A small image classifier, trained from scratch: batches of 256, 77898 training examples.
Rows from expert 4 of block 7, named by matrix and row number. Rows with one number belong to one neuron. Each number is 500 + 40 x the weight over the matrix's rms, rounded and kept within 0 to 999. All counts start at 0. Numbers have three digits each.
# gate: expert gate (model.blocks.7.mlp.gate, 16x192x384), inputs 192-255
# up: expert up (model.blocks.7.mlp.up, 16x192x384), inputs 192-255
# down: expert down (model.blocks.7.mlp.down, 16x384x192, transposed), outputs 192-255
gate.88:497515427463501438539568485533512473428464530501563487517517485502423460492460518515489525491550493506496555563464429491501542523425507548496506438526444507489423449506477531512489477520459491
up.88:555505447448495477479442460597504427498446468423502531532494450504442547533455457515456517489556509546514466489440437477552512494445561485537500490452500498543492442497407448482587462517494479
down.88:561488496576507492491495436561494527489529544489499423520527462511562481553463489424492463452511450490505540480557555515538540511542554474527526511457433499512456561475496489520458503519507553
gate.89:514510546491505528466433447453553505442534484483441503483464540574492555502519494487480510506514516498508485520450494489521527499570479459513481517500490488430601497466500449560516511460482518
up.89:535428450619504525451441509521544507481458489473474389542455504516508485482474551490440522524462531485447512553526503492477394520552434537471462525495487437505468511400502460540462445394458535
down.89:479523524486498492423522534531552508472467493522554558487470496561434421486437519492487518475438550527518549577520496415535523497539457497449443488543495483543440505568539492519463564532515529
gate.90:463626512508444567543533573479468515529480520516521473463459597489498534538506526377508473434518464542474575481485491511549445462508494453607586449545572549519521527506441403474512475473503529
up.90:471507556511511471502442500522519516444525487499450493394474499469528476542474504614460440492513447525542469540528552517570535484429501475454519542548538498505561409554515439504549486617534465
down.90:493474530495506494441440481570470506568580476495531417549516446526507565533524446473524578497453527472508421481485498576508460498609472505448488475541543537528534563478557429496486383443467551
gate.91:490540497526545463487539516559584461461499522480507532489494527547549602569550534424507511516532517510463562463428481466493488455574531502502494463446467516572475495427530523451553420431500450
up.91:460510487442496480468618543494534481502499533485584549514465560511490600540515479433493464531522482458485514485507575460494519444544513504526474517517572502574502517467555485509492480494575546
down.91:501525482516460442463485519502499530563498476487523538558539534542513534473515424415455494456530524491551614497540421490491507418577546518451519537492455526571434512531481504484488548485513433
gate.92:499544532419520555509500513498492504487457442503487503491482532475512530454509450459540551466509475420546468528464489566464518443536502508547546471592515530520447508477473536470574525515463476
up.92:516436508454523555555540473497483525481506436512542478494463513545506449448505506487538515422446484452527448508461490462425471469519594498479493559500475556499488471562448479522413469473425521
down.92:439538452454524488510510481436506547492519505512528513560456580503541456408492544622511569489561439470557487517496476459459568497493499496451529428492493558524605534473440534557498519500470471
gate.93:558502540443503524485495500514477529485489486484456543537546441530520494491567503490471557481481484486493458573457542496528587467545442406526466520570420553459481474466516519495549510530463476
up.93:599500490431475512501518547473499597476517467522468542523482472480479547547445466528480546525455555459476508483483533517513520478484444500506484560469494525487449510496537525458463508539535499
down.93:512498518486427490560535525503557524482516535489462507521506573452521542507447541535458462493540582538522494525575500504539557471505478492593477497491549475492442589518459458540488550602559491
gate.94:432471530579494416526554466505482533513578573458510541449554428529547500479508483527462565426514554425527423491466457476536475548482564560531490448473565434546513423517518490523607539498482480
up.94:405449494564539467548567480472412475460534560486507499489438432440521486479499458424441542486484491428533476487550534489541464438540455474545506453499490452502551481488545456611581483506503468
down.94:500524464499483556492507524470471515456534457443555482490456494554478544429485492510472477502513521405463479444474479492445534577521489552524572450574521555500546440553538471451396521411505480
gate.95:497458499563559409493496507501580549467492424501503498440504522583557470439518505478469512471489520379490502548500485477545411463525514460476520525508491460514408501460477552485493491459539542
up.95:465429478497503547458516574474540453461452541467580513484531575493572474446532534493523544453461483463537533509542569522481508580472505492545512508478473444456519522502548500518489504595441550
down.95:505523534476539538560551517455492468460560482509470511465491568555500465469515493587435491469442545537509534558564520590576454504456555549477501493610570508494520537538453522414492514485523447
gate.96:419539533516443508439472520499486406517519468544518453507580507451480480537520549472433467476558503518470525540616494466599555526476514490632515527502479555469573471495511504474520467519531562
up.96:407486560560482490511534487442525482541410481465515585548540483508526455473533539526529510557546416498571446506530554526525489491508487539552488515500528557548473497490464447453456491491443484
down.96:480491548519561599556485490423448549590475440566539505450508511512498476487507567489501457541443496476456433485467478496412456523518563538543491518480514527512490431478529512556512527473488514
gate.97:530453498557512534522506532510429464570438533537539450517435577514482491513429451540522547545468492506501540491506464487495450497409452509466566484472558530536491537492470466480511475510536527
up.97:465534513537552478555569520568485565509453538526466485487526493548492424544488540491493504528465538552474512450409509558458484497495489575446540518519522495538473499503507571514451462451539459
down.97:472536420482491520598496465455530471489467420572496470518458548497506539535499442487522542441413481516520450515521545484567468528510442489481511431521546492514503497538460487424523479512443479
gate.98:488520570474514422472523485503561436521476465498439500482430542467467518457478518529492532498544593529457510545445487494501515560485472469574506557500490531510510521472490550505470504503498497
up.98:548447525504466500513428537451596477517494457535497494523478572433531467530468462524558518557535549528496483536505508535515504515514426587420516493483512381492506464444461562521511451506447463
down.98:450556436479463565587534600464492433477570459456538453546488486543522482525539478530497510515544526489462535530523490479480507452519534513522518615417488458484474545530510565517532489510493485
gate.99:518468531515541582470508580483504538512476527516503526464496543474476452467533528468447522517500492399517457527478489568557511514452431561630527497549492464467497475471502538503417465528493559
up.99:498476470492552533511534558438493561475444488503447555515479520516486449411560478468508518541512458459500495428498494563499454475451485479506538442514483479445506482448482506530400497533483516
down.99:505479498496496538513495528461554587504475534540521527486558517453469503516475499505547412509525446492536400503518473457484508490531467459471508534445442585472491446464473499478454557466472413
gate.100:528484522510486451559508430501475512444561474462446450520479512611536563549426508537466517508542525522551472446504545499492456512509558498496507423527524540485550454547459477450534475396514507
up.100:448435484573473564529475470503499519427464480490579470486460506488468465471521506555467505622555461520522503543515505456481506548502483521530528496417551449413461458510458465513554506480490461
down.100:513425520466457488490489497537509509510551528420498436449539434462436486499442512428524527522504506421526562464554429473514490516509527589465512553491563480534496470517551552489480533487454522
gate.101:463466521511489467563568449455492447558520494503519480513474513540498503443443472477549527581427517518516521499464485518434502531519520482495490499558477535461468511492435441523524453479517523
up.101:459471510540424553519501537477452511529563488509503449507467526477498464460460574517531522490418513453518504520490502457472514543523535507568570487527538472433494481516464517575505436494546558
down.101:502497487487504481545493462507475524456521507427426477492519482540541465460470549555458433509466535521512533519417493536499416461462550573511471519494523514473540466463417524515437452524506508
gate.102:468564511507518569497607532474512459443536550486498479531531544488529512544619527404453454529494501529554563481494509522529502547528457429616463472534519500465473471377631494510562507493545428
up.102:551471535493505506564562520555471456502522452559463500518531565522533484552509475473569553589464420538554438495479474530462499539492507479452456492502486464507526510487525493464491513576544484
down.102:459559496532506497489458547509512514519514542555452562460482546388470521482482509505522494445514530478524451512510542511526453433481334415468496494556482500462512415455470454524517464513507382
gate.103:482513539499486570523473476518493495533464469562499459494540536476525481485532406490470510416473460545551500504547549488485454515469569443511538527508471521524510452460533403538552431569475429
up.103:529523497463469525482512460424534496495482542499500446459632467490486531574508478474328507513520526496475473476520505504495558495564474456557514527542522457582486510487532468487468513467535434
down.103:446519482447509464444517593508504504563485439462535470481506479440499437483547445424524490467540535520475622509533527527452516465499448440565484495439454440522475554532493527485497593529487485
gate.104:462522466467508492434564524470567555454456543504515457459454497487445443584489578520509494496531496506461512527505464489494574458509505473445510516487514483494493462491459481463468512512463473
up.104:553510536496539524512539515517586561496496577406483514540444525487507540576487514491520457554483512550442496495482497479469518429542534503499584444520561500510515512449484457509502446461461463
down.104:441541409503514520453561425478598428521485516505484430533475512544430559503483506480590540460479536436516468540461494451570541496413466505520491523532483532512466500404471460470505480445542485
gate.105:532495521539470529497478533472533485472541492393536448469449494489444418498556518488453435430474521483526549473579534529572444515469524507561531488527494464446570469543611508561506533464515529
up.105:459573466487499559502468503488577528521547466561498450466428491576500460535574452538467530476468536426532598500511468489450447491522543527453452496547485487478458478379527540498469526509507461
down.105:536436540525479473439585481476492502454409512485515553549483500513525522525516460554477505507464471517476492501454548506488430554579574534438459467438456507562529467481499532445471545479471499
gate.106:555470528557541477502428518557495630515502519527569480476533391505410499487443552509497517529523455540532534512484525523531474495498499474497510468574483454526438518493575412539537516497514450
up.106:505470505556523557490493471511515437518531564542514465484537469433417570512482511546498473517495507481565478457540450520451512551534583478454510510516514504497471461486483405497522554478447495
down.106:485506452431481493509461488523504465497481502562489505426525494530516486480564476528450538550457414477463491500496614512520473526432500504519484471545485479499554465472517469586582555553513469
gate.107:450582555454498570447587521538573494496589487576529530515484536500449499458536521526545469514491497458439480530428496533538563509497523469494529528452464457480511551511560459466440539527550548
up.107:526459456568509505504458485599481515583485449476523476465527516513529462503459509486544473482508474536475491415503491493455473491507568532492494514470439494522501465552540564536478510522470556
down.107:444488516546475478516476494572443430436563475450541491536513448503478486500436459462430557500455470488519503475472486556496493552412494503510459524505578515533475475480488459430552484539503543
gate.108:443517480477451535521542423521535476588532589455527489468526502507471457527477506502529596492522467502528444491536469434498467593507493528481482450478567525606532415606531561543567507484480602
up.108:449550478486444488466521545576561514538564526498458570548516463428519525496502541537460495483498469460539431424592563501556553564497464390523501484508556531517465492456633532557547530518561475
down.108:514458504526484436464498539575530522523499469484456453399444481584481543509550509558538517490473482460537464530463549511479513546576545503566445470575457500448544468543454530441470534471489520
gate.109:476512484498529481572594473503465490496438477442510540494506490472500461443430495477501558552514527543508502538474544474504414453507477556514485426537534461541495501502455459464493481421457450
up.109:474557483455495488550489579486484509482501516446443507496495591511477553432494536521473464501471500474489546542439487492548459501481462498471503437529597494581551461499466528512513496420498521
down.109:544503461512513521498478486426477531468432467503534566442512441502574462429489466589511502517535494463528508478426468464478518450499534501519476522559488479453441570528470534521478509567538460
gate.110:540545498458510421528452526498537511512497493438517481575559493569458520445499475535469545573477527449457533443578511527602457448497495452498490434567502493588443417518563476458454562533532539
up.110:492493509509497426555513518559521508484459539425517497533577542489510492493476447522466507536407522488427523467568521525546437475524402465532546469523521578580480458521589496450491504512497495
down.110:467481591482504445521495555443480445502531448439558513493475454455461556524497513503442563534477505460485499446476491524474502506566555497476476582440424549529463536505491488490570571513433487
gate.111:452563469503524421569533490540564481503512477534510542502574485424536559499493551383507482471495494466533444508460405491525468526510478512633502535547477507495526527536553513482499474450532420
up.111:498574524529526373476606527575498446443539458483481542546464516449491492396518547414457460518548497462448452543552500541603607538472449483540498539548488452430554495449496485515476449596565474
down.111:522542506572457447492506436567479555513525460518492591545491527425561527561442403441505447541487600567516430490491482439551516501495531480469502496572472515503537513540549571491440444424568520
gate.112:520500531517470559479530534534503485549486471491544560534530432573536479514498480538447450497504488442483478472454533515566459482501501490437481392497464427512540544519428504467581513474525498
up.112:507556462455544498525546517528480460489497445510478503519437527519569550478586526540493473454530434487519446476458475498513554504465488489511506462552497513501580526515411516459508482430479504
down.112:484462445545528535512559526511465484487419446544501468471555550492554577525433524500533512460498542532587453518491516477545540525441514491498522486409529506470544506488498450536556518447448509
gate.113:547522508563438468525567544483467494471506503603520460511494564504560453528522518486371447496557544443519473437511472511453484528514409491444478530523485458500457470529480512518522484422491560
up.113:539489476533476415546537514518447550481490512535526446536539556556572472559532470554496530467540570473493501458424475459397484450503488477457505495487522493467471499543434477525454499473465517
down.113:491543453503493547552500482519484485532580533530479534515506556476531501484503503545471494513470518572536560495482553555544478473490489465540452488498488437453525587463466563511494505509437504
gate.114:561498530414450521436453460504517468509512572547465476514541448506516506561452498512435528499488474487526503441487529496538533599479448450532490541571487464502534455531585540483481528513534505
up.114:506526492523552485455523509448390463479492465565557502537390547540462525476555524547509538550524543435499496542513526539524483464535503484473464512451537528437491505444474501576456443459487504
down.114:500528485513457523542591529465486476512565496509489428587494528497485497551538513456516550476553513505504537506494457494500525439457531566559525430503456477550552451483537450515478472506415497
gate.115:454549512439490481521514467509484501449536541444504454454526555487510528615487471450416457474510461485500526533501568475456514499536450465558516580501500516525529482507467441550521511499576471
up.115:463452544569541457505466544598497498496516600505505531423386500547500489525445455480497553458535446488543617489567501533457486439493491541558467524455473425507528476441508428532575490575526534
down.115:425513488501456543576580494531558497530439478405478539458520558495524514519525490486501459476415514492457525446502493478431472514463508439477505480534477460512537524479513472527514565476452545
gate.116:508481499424460557476538476500495514515557466523551426510547559471472469557457492506585549574498471446527483608513519525496588525437500488415466497585507553520559536493530498474458409491503473
up.116:481551562531551530524528513529486524518510559460424521513586452519570523510535570532493444474431423545470505494440494522465458506540524566566505493507518524451507540467470503442496519369481528
down.116:387506440482484551422537510514521507509523525452493493590492401510525420416561494511589504462487525472571436419515453530559530482498473496448511452478491455560475478486459493559435507504560501
gate.117:507496512531505528511494561485539502457561531529427553454465471539480474559510456544506462425515527456531516456450517565574532591477486475471496435519509448476428466520508508507467564587568517
up.117:549540479541465522493480505478494501493532501568517437500525551560551462457469530475492522503521554616541583436505558546559493519486438563492431473471417566497442522425482519539484521594501572
down.117:468513511427484501453457485447532505473509563498479479513483551587452455521516493524484543617395480501445572454471530423469453465545480539545388581471489397524538531518523432564512506548428500
gate.118:508435519435518490483463548507551576532467432489512486523554515594445460518500477458525458512521549478530547535491455499471541472547478545499570545502528524505455545481513553466435513506533498
up.118:465512627411486445569574513465489454528522541579509558563503556499515525450467462521522513469443488522472497555503506527534536522484491492500512432440477518518557529512523475501508527495503467
down.118:456510501560465561476494539547465434521498473523509543480546489567541463516422489491589499523539495391516482506568393524494525549399455533548526531525527482541485492464529480520490543519517550
gate.119:532559413487503510511547510578449470478454483497461548518483509508463504574498472425534445454526474541525509486409432525449561480491517480507475455566506552517522537512564568476548496536540517
up.119:499532464526483439486448516581466513511538438563488414530470475500453500510498492516523511515505519527439550469512568561501538524507511514508456554523472480496439553484583564489513496577548508
down.119:490483458512496518469500468513465453529526533513420469529516400509511603472489511481556496471493530516474560474539524454413441501535528505464529520506521469589502518496552540397504484462552532
gate.120:450443468548538503512480456465554510549477523507504506546532457501550514496536456484492500496405449450440510479448498468538499530487496460497534518517515542503489512509493467549524531436518446
up.120:528503489466509486562462500497421542514453503549424454454454514498528444487541499461469537473484467548538519459459519475490463532489504452498518570464421541402481584550521496516550491469475469
down.120:504519514492536467464535539475467484528517511536563426469529490448512548526499536500514559518492477526480516506444543462529422563460499446501494481480474511418472550477435513500521463543492499
gate.121:632564515470529501504575518542527501507498448469481491458560579533542456537513524516495554572420530553479511463494536506500472562466409493510498552465533514502470589506447546453494511480465494
up.121:561505493478498509502476533485534526502475506484485574486537537452523474499453517454447499495499575525520514521511554528522543550535368534500508499543541521516491568426507520523470531548437489
down.121:447524418439542488518406498434460514527511482483576498471525504494488553510540542565487452608434437476562474529546486493461521511475511447466530592442479453526480545500546474539610517480479503
gate.122:498472533473437541508551470473474522538505489545501508578509494511513477482535451548516576545560524526490472493484524509443473550439484567497484501452518493546511437530373504497490473522506508
up.122:505500561424507575542472486545502525500481484525601461549473483460512474488497486467504528540422434536449481546540472510444530521465448520514511466571483520448478462452506571473514487513567427
down.122:456472546483465557477527513486546516480531472519516463420459550496434492415485386457500542524462555502547517485489461493542503503459444445479517498597480487449487414536484551410503423460449539
gate.123:478543438497517493481421561522479531511541536475481448524440520574443503491417521483454498544520507514533534511467471531535592523506466518474490497484587522483481470525516481500556509537470559
up.123:548460512483391490500527519484435551487508423453420549473483436502547546530518594486490601515563514477493487482508487503568504436521476508510531465540503501582413507540512499512467516501536452
down.123:398534488491552525491489467535544542505466413443562483533474529523506508536524493442488441452418494482518506479499494438499503439515442510478489513502395464506525476471430443550484454460528549
gate.124:488525464512536437471422508552521558548498464522482502500461494563546470491448408556482497490494535493511533550580463479492443563493475522518556423545505532441501532492476569424508576568426482
up.124:469543481510515473467508544522476470506484524494517496480512505517527500410496472542521508518504471524480481415604485490447443461505503518478485451578474506470599453488418458482521480522449512
down.124:550535508476513508566522547467492517499518526464452416535470477413467492488517519503496501500529470479488514555517537524550460468520521500464496468432488475436513549472580494497491486540467470
gate.125:482491523510383494523492530496481459453510476487558547501517519554508524510498498565564476507572437514490528536502456511502512443558525504469475439472511469499470434490523521495460534550558494
up.125:587452483517429447481516432587535558502577466497571480464542558541468562462486502507483567474498504530442434474427490504497521535502526511499426459492464544488488482517425466474553494450579533
down.125:498494504510474546527503510567449484462520466537436498546482525530554392496447495491476413490541506540466466501542511498532465506463491540525510539588451495522567558507484439489470435482567573
gate.126:520453513547517536506451521501484436516497507454509466474493422483499525529614554469518478474497514535439521486555531508549592461448482568533474527540444518477499469490540456613490414559535514
up.126:518493499456510522433497573477476496530490505514499478494408595510528484488536493466497497460493507432538547444557516535464498414447539475424534488453488504543488502461511447498470514497530497
down.126:390465434533456453426494479478487523382453542499510506504540528495433496506525460500463519513510459559546529503386510533539504459519539498459542524525416529525535472504501467524469519639504415
gate.127:499520484481494475527398513582443499490533568453502463491511544448418544479444572456488498537509506532548518530496487521543536507476540516503523463555565453601491496505504489496595492481531503
up.127:545545551490449471601507566529470527509542479482556419569547490489524570517406544516458505455483488552521571452598493554478425473541511458448474460450560551477474540501485479479494519475555543
down.127:503510515555504459489556527527585517555413585517448453411432509517469469581435469496509516505528536488525561394523490513540495516475386507572583440533478475526505510483452479468470520511459473
gate.128:452477500425536455420533464495481587475504528574562435453513549491559521486449522402506459451491564473473506550468484533518490509482482485492506513541487449491472487394563502495492593419524485
up.128:491464534494486493512465502437521486480495513521479486514486407503530533471449510515545570576457522573476500569491520538518419442548562534516480484560488545524500527504411490510503514445550549
down.128:494496524501407517487553487479476448401495527546508481496515484550487510512551461539563537535546473474532483509531517500532565443515534495503454399478509454461504496462490491495480494567508524
gate.129:415521560524467472473500518558512443532538471544482556509505461527498460476522509530472431453462535439499508507483467441526585509552498482391491455407536446461471496548480569536529535401514499
up.129:405522526536487500548518459419551537459530518461553486548505502515488464441503510518589547531530476478425474522452486559507556511513492509449471436446489488517444490480469546529497493462541531
down.129:539434505547483488558445570484528479494518491490501446483473538502553488464590562597492497496482426523505508498491439451397461440478547538469533414502422466494473509486548509534488505508522534
gate.130:544521482469497497538610573550530435527554558510471475491495558519479576532501468431450475472435494474526513455500473526493538514498513452489451507572534537484540454461498494529482522492479510
up.130:488495489536445547502453514517494435473476523552508491453466548480461446541448530476468523493486538512480541474513520515473482572488519540569519441531481504518488464444540608470559516450499530
down.130:512483522480576514502517468525475515542505508475595579477539508449439462532530458522464574455482488462499550475575459481457497489507538452549427505516493477552542523555511456492510567496537549
gate.131:471528478506497460504491536490390506517533482559569441530483534500426508532462493481509584492411497424506503521514482494535536542469452472484551515583507536519436500508465508557509529504431512
up.131:463494476469519542496406522529500530491486519466477435445544456526461555502501517447503483521500489480556528506540493503558469514450516491578603496487483519542524516513537416500512497495496496
down.131:503456507543520403476527531523511527523476550552555550485502492474482517506510444471561482502501480527485448504475487489509457488569534514502513467514492587532501551453516496578441416461520483
gate.132:493532498593457541485486537430470523424500516553519477503475482555478504563478517473508567565508450485541531429520509534549432469511468478458461505540478494501440516433461417473425457473512418
up.132:482499526529432545440529470496523461508540375545508473524496514532493499516540470449520569540539477443570481505420535464492491517468503466496470489467508471477531521553431531563465513510531514
down.132:461554465463477508480543503528415477540473442496509503477496567511497394486485566533435439482435530434503538466438481494482539491532513549489472496451463485490531436526533487535492511481462462
gate.133:550486503474571462524535542536534488462480482506519482491469483482490553478465505490529448482518456513520511470516494517571454515489561513534451481498447499473565479520556530540544454500552456
up.133:512495509531436515536558507517531469470456529544544546511511490460455461534560545540457457526485558504491533493524585494593457552468405526573504516510550515506497501501538496514501547480597547
down.133:465499480503602458504430511464544521536544466546494456412506464439495568548525571445496468549498513487516480479481562549503459496582478431550460563508480513522504579491622499581514507547513505
gate.134:477432471495466526480465520406498508497446534575490505434510551496499512490466497509516543495465538495515542422536463469462605504496368485513504517475527468512429494547499547466477562532567540
up.134:450548479513588480525563504467445546538468472515511432483415582462463491477438460520448455420454523483448484521523523509513473546534546459469506442425553508442482465436507506547533498460536528
down.134:533498528506506535548502494501481538530491528445502506586556422528533443452463525533522521486557528493468449529496451633572511496519493513505461480506488526519529447540517513511498513449393521
gate.135:529504502537508468433548521492434498501498568450576516487493515501464532549537526559456485527523558531454431440462470495553539456489509429503577496552550531499451484488504455477494492483541435
up.135:570559485451496439522396501540466515520535512461518483511508526463494484456541470499417500453471501478478439464506474434527513504462527449590501593522513509536530487505487513513565528534563467
down.135:465454515579547488453444497533421517501518521501542495516523504510485474526466501575461554541447413484500549466576498523491590529516443557501487498495513451533519488500539540477578503472579500
gate.136:495478419486531480460487491509527510564503509495425541525547485498503491495492470524442489519490454467516569442425559498511502449509478492467521434524504481486412486466569466518489527559541454
up.136:547444461423601371461483478557513524531512475499478441521535457484511538499491467525521511493400527463563503516503452471514489403501502515453531513503514481558472505421512521475453413464478476
down.136:489546477441546499521455554462539430514487537442510504571512513550505540492523525510445519499493518501434507486442454443479489556425532487535561476539485542486474480565551515519463493458518400
gate.137:504427491508524570494439500447567530458480502527508493498564516504470490499474444497474524465484541480511490453582539447505557520519465581551482554450490491462479438495549448497452495456483508
up.137:471505498485489540541494522509566492446449528511511523508424478525370479531524605472461556480449487475558514535535539476451452477495517444445487443456477552423515483519425469465459510489456517
down.137:493408480536512523468490538581513533484437481478409540486501517426488436575518509473521535570463564593471563532495506465488454519443462548524525479498471528568487475513518523535529506570503492
gate.138:536533436472487472438432477502519479547558527511478461467449505498506439548464548551548548429501543512498476492470511521525550460470493538544495473507459500503502496458463483524523461536536515
up.138:467495586555584500451549511448547482474491550440497549464584479570477489487564489453510498548512451513576502514470464589534522540555546471550487509492464498615460466444427490470507525506524419
down.138:447503468420502530519510490488460552459495520498514611443581470441514432428482470489476491548471502550536504491500511494522454411481510506501481556475487477513468478449481571503395368496484474
gate.139:451467446529494529535433433505534511517589504492444561483513473446457458441485479526492464514499528472483434529453490479472467617425454484489561545544563460465447544489465486512547515522493517
up.139:554502537513469509531509466474474441477543459476517508487398484479606453475523493494508538487482513491452488613506454440517495570472582500434490433478489511445574507517449417516474538498536494
down.139:502474521535512493457561463561416505443432436541446549473578516495482546566494452510592475476530543484469547461553519446511471509455583549516540538410582528477468581443533468489467492498511527
gate.140:469516559573544498522531503463558477495548497498531491511468511484481539534469438391514484442475546512436515529520504512494536541438444472483492521536479575459549437482528547494565553481539524
up.140:410460507406512525488480495464499570452527510525529530435522494555508553492550481484477474492487540441514499580495491470525604502487562444502536445590523476461538471480498476495489495543497542
down.140:552455529510508474456412485438453517481487545481569472519564483478512501477502522508556472527575496423500439521492473551512536535595538493478481444484505533441461472474520558490514515515557444
gate.141:510500567504497457523601461499492511383603476556520514519442482553471475492491527497471473545490515446440478518413496525492513594493375538565458482608521465500547512418463520500456460572482489
up.141:467519524473507526465519509505538453494455533453497497493498530571454466536568462406532404592503527541520564479503514462507516424503566457544483472472454536547493460505502492485446536514475527
down.141:501504548512430492463460480469517518527500488555457522500514512503496514477480463468497513509496505520516495486482446440467524513529491551543571491498462603552488471478424591473459473539444526
gate.142:496503477527488464542468479530482489492488436525619497524478523457469528516515453436497418451503490543524430514502549481498558510485492446500541548628506517489489550428491533537465428473442501
up.142:465481515490542451517541469514501431489498496481509549526508490468510543558502498431492512424470510399527473485537570501499451426545465414514485472499476466557409532507568481547517447499476491
down.142:498471471511528482479518506551452546542516552485423526459468502539507485508467481523487515456476520584507551506526520515523466487535484555503515453545577544503498530484518343547553557515435505
gate.143:562561522505495489468488510477503549456522501455539525535453476489439508509462424487538516540506491559553470521476545479433553447545438535476572511398526444488478442510424476502532529479467510
up.143:504479544524499492501481494484519510440477563442462565542524553537463441543459497472533528470471429494501522506448504522490543469498555553524513443466413500600539445504582519534516473553501523
down.143:473494486526483557546497568432506510517520489515501486494469543472560449475496501500418477538511513547552455490484487453507468511476427555525484484504485488476484555504475506518456424542491472
gate.144:542457487479558485470515510469560434581388547490508468568558485548478528494528430505517493541499541476481506509524482452533567492519491497471521574558525565588432535497488481479495502460478577
up.144:504526425425509502551476602480521465492517517482573504440539446571462493483528539532508516465550471475501521461522540512515525624441452510496509508527499512484593515518540480495508549525514494
down.144:544440470458533514504463483498494467463508528583562483475503462508560462551513495507498558463468451495497557444542464493520466502479457525532505418470483518518454442482507525513520499521437416
gate.145:474458514505518477508469539491553524496534483487495503531515505380541582447523551507552553516564503504543515489593524526542490516479500514489504556523488538582498488484480495524504520432485498
up.145:501451457479587512518511533482509554478478453472519559497444443522510563472496522514524485531499494508551473462438502478451498529495552429538558525475488467454494511450480550494522555585477479
down.145:410496483465561515445534513555482479461488494525489449493489483483472542562470460503488525504522463512460445491458515484517460522466471554498541490493523545517498529490454457477503575489518505
gate.146:462472526527523497486513489460560560497492469523513443489515407628476484443523545616472478586504488472505596534457479521577528445488450451520483463483490473506501450472518500481421476463515464
up.146:483436486557536493518487446465500584494568500538400520553477432508375504458458566530576497499540530482567533551515431582545508478513539469397514522524492465460436460491507451515512542498474447
down.146:533513492417456501485454501438559456508518457547485494577564494473480557466570505572517566507517473434492477514473519445576490477558476486536557564435491517508498444556412531535479498431556416
gate.147:471550534446554474474526468524590519512547443500473474515479494543489502466551471518508498544496504420479461488456560481487494499427511514490505515515519492479546501465485552435504437549490471
up.147:519485518526451504502518444571509493483586486481493497473531531616480494526503509464542523434499516578554571498531473535492489551508497600409509482566477514494469537546485517494555491463511477
down.147:501516537487526435506478497520543458509476520470490519500522503566426482514495527533462510493482472461511451495464566460504464488563528473411512492523441559438487472513528473500567501481530489
gate.148:533529498512494504536515495465504472466491469498526540567507521535562507517440542474455555434515500500497514536455520502532454556479517440456459487432452468590500473503523463525522558506471474
up.148:469462477461517497480491531522481470529467506429527484539538482608443551463477511503500516456469494496512507477556426485474501487532506435523563491505494487570507525499507515449511525541505486
down.148:501458535534478527503426555542452524531527491472558429450470438569471468567499614492481482542538511474514500530486513494446538509508501526516497524483445468553528505458491543485520504513529492
gate.149:501474447508494508488495438515474500474454533498465501482581556539480521504553511480524519482505542575458531397520443469492533479536581515508472510501476392552481494573508438495524514510552515
up.149:583502524470394504456559444483502503501493508510512507490453566493507492488531514476466514484442447498584515484472447467484478528411526520477444393440538521503593435453473491503496460519505521
down.149:484420549481465483560488557526477493517487479450504542502494480480483520423497502514474467463571482409559515547494514503438490424424481514459493442521473526432554448473458455492444435525520451
gate.150:467479562498620441484435487501489481508466515525410546500473452508433555509387414546553539416487518554547488548482557447533483423497557467509516504529476516476540427540548532496435448509509506
up.150:442460532502495454488475467478562460517521453524503503481530473454538540470499490527516475421514470512475507489446511504527539555427449482475512527485430552403557481506504500535510424435491591
down.150:463507504467501497511456476451448511479453551474518480543517461513435520505428499459502460495600485458489588472484516492503518573447546445523495535485521480469510484533517517523485505505548453
gate.151:528539513580450540443479434513495476502519445516469471520497505534485496485472430499457527411547505514426549443491495492475544564500531531504489560471482482484499492480446531587573507481518529
up.151:505502429546471484466473513493434500568498516524414615492475545529547466478481487526467453490536504507492562429507460489528489534493501503513512561450514561444517483523492487531535537529558526
down.151:518516469504496542506487497543540558543506555516515490498495439498489471473554527587510484474539436496476464499489542534559451490579524408462479509527580531492506541555454518544520557496425524
gate.152:545478490457506435454544572519479414514443497430433471528594561526533503515526462535513522500527525437507486506483560476464491459482477516473538507523555490477495488489523520478521463535499580
up.152:535484595405495521514521476511567515435505559445533511563479506515446508512576428526566521500427520577479491419488468533460545513488517502491517484519450507528485498520540529465445505518466481
down.152:478476542545498439445477523461516476406492512506459489464450461512542542559451473463537517572533547483502528507520467483479552463529400495503497530535513537484458471460497535474479525568542465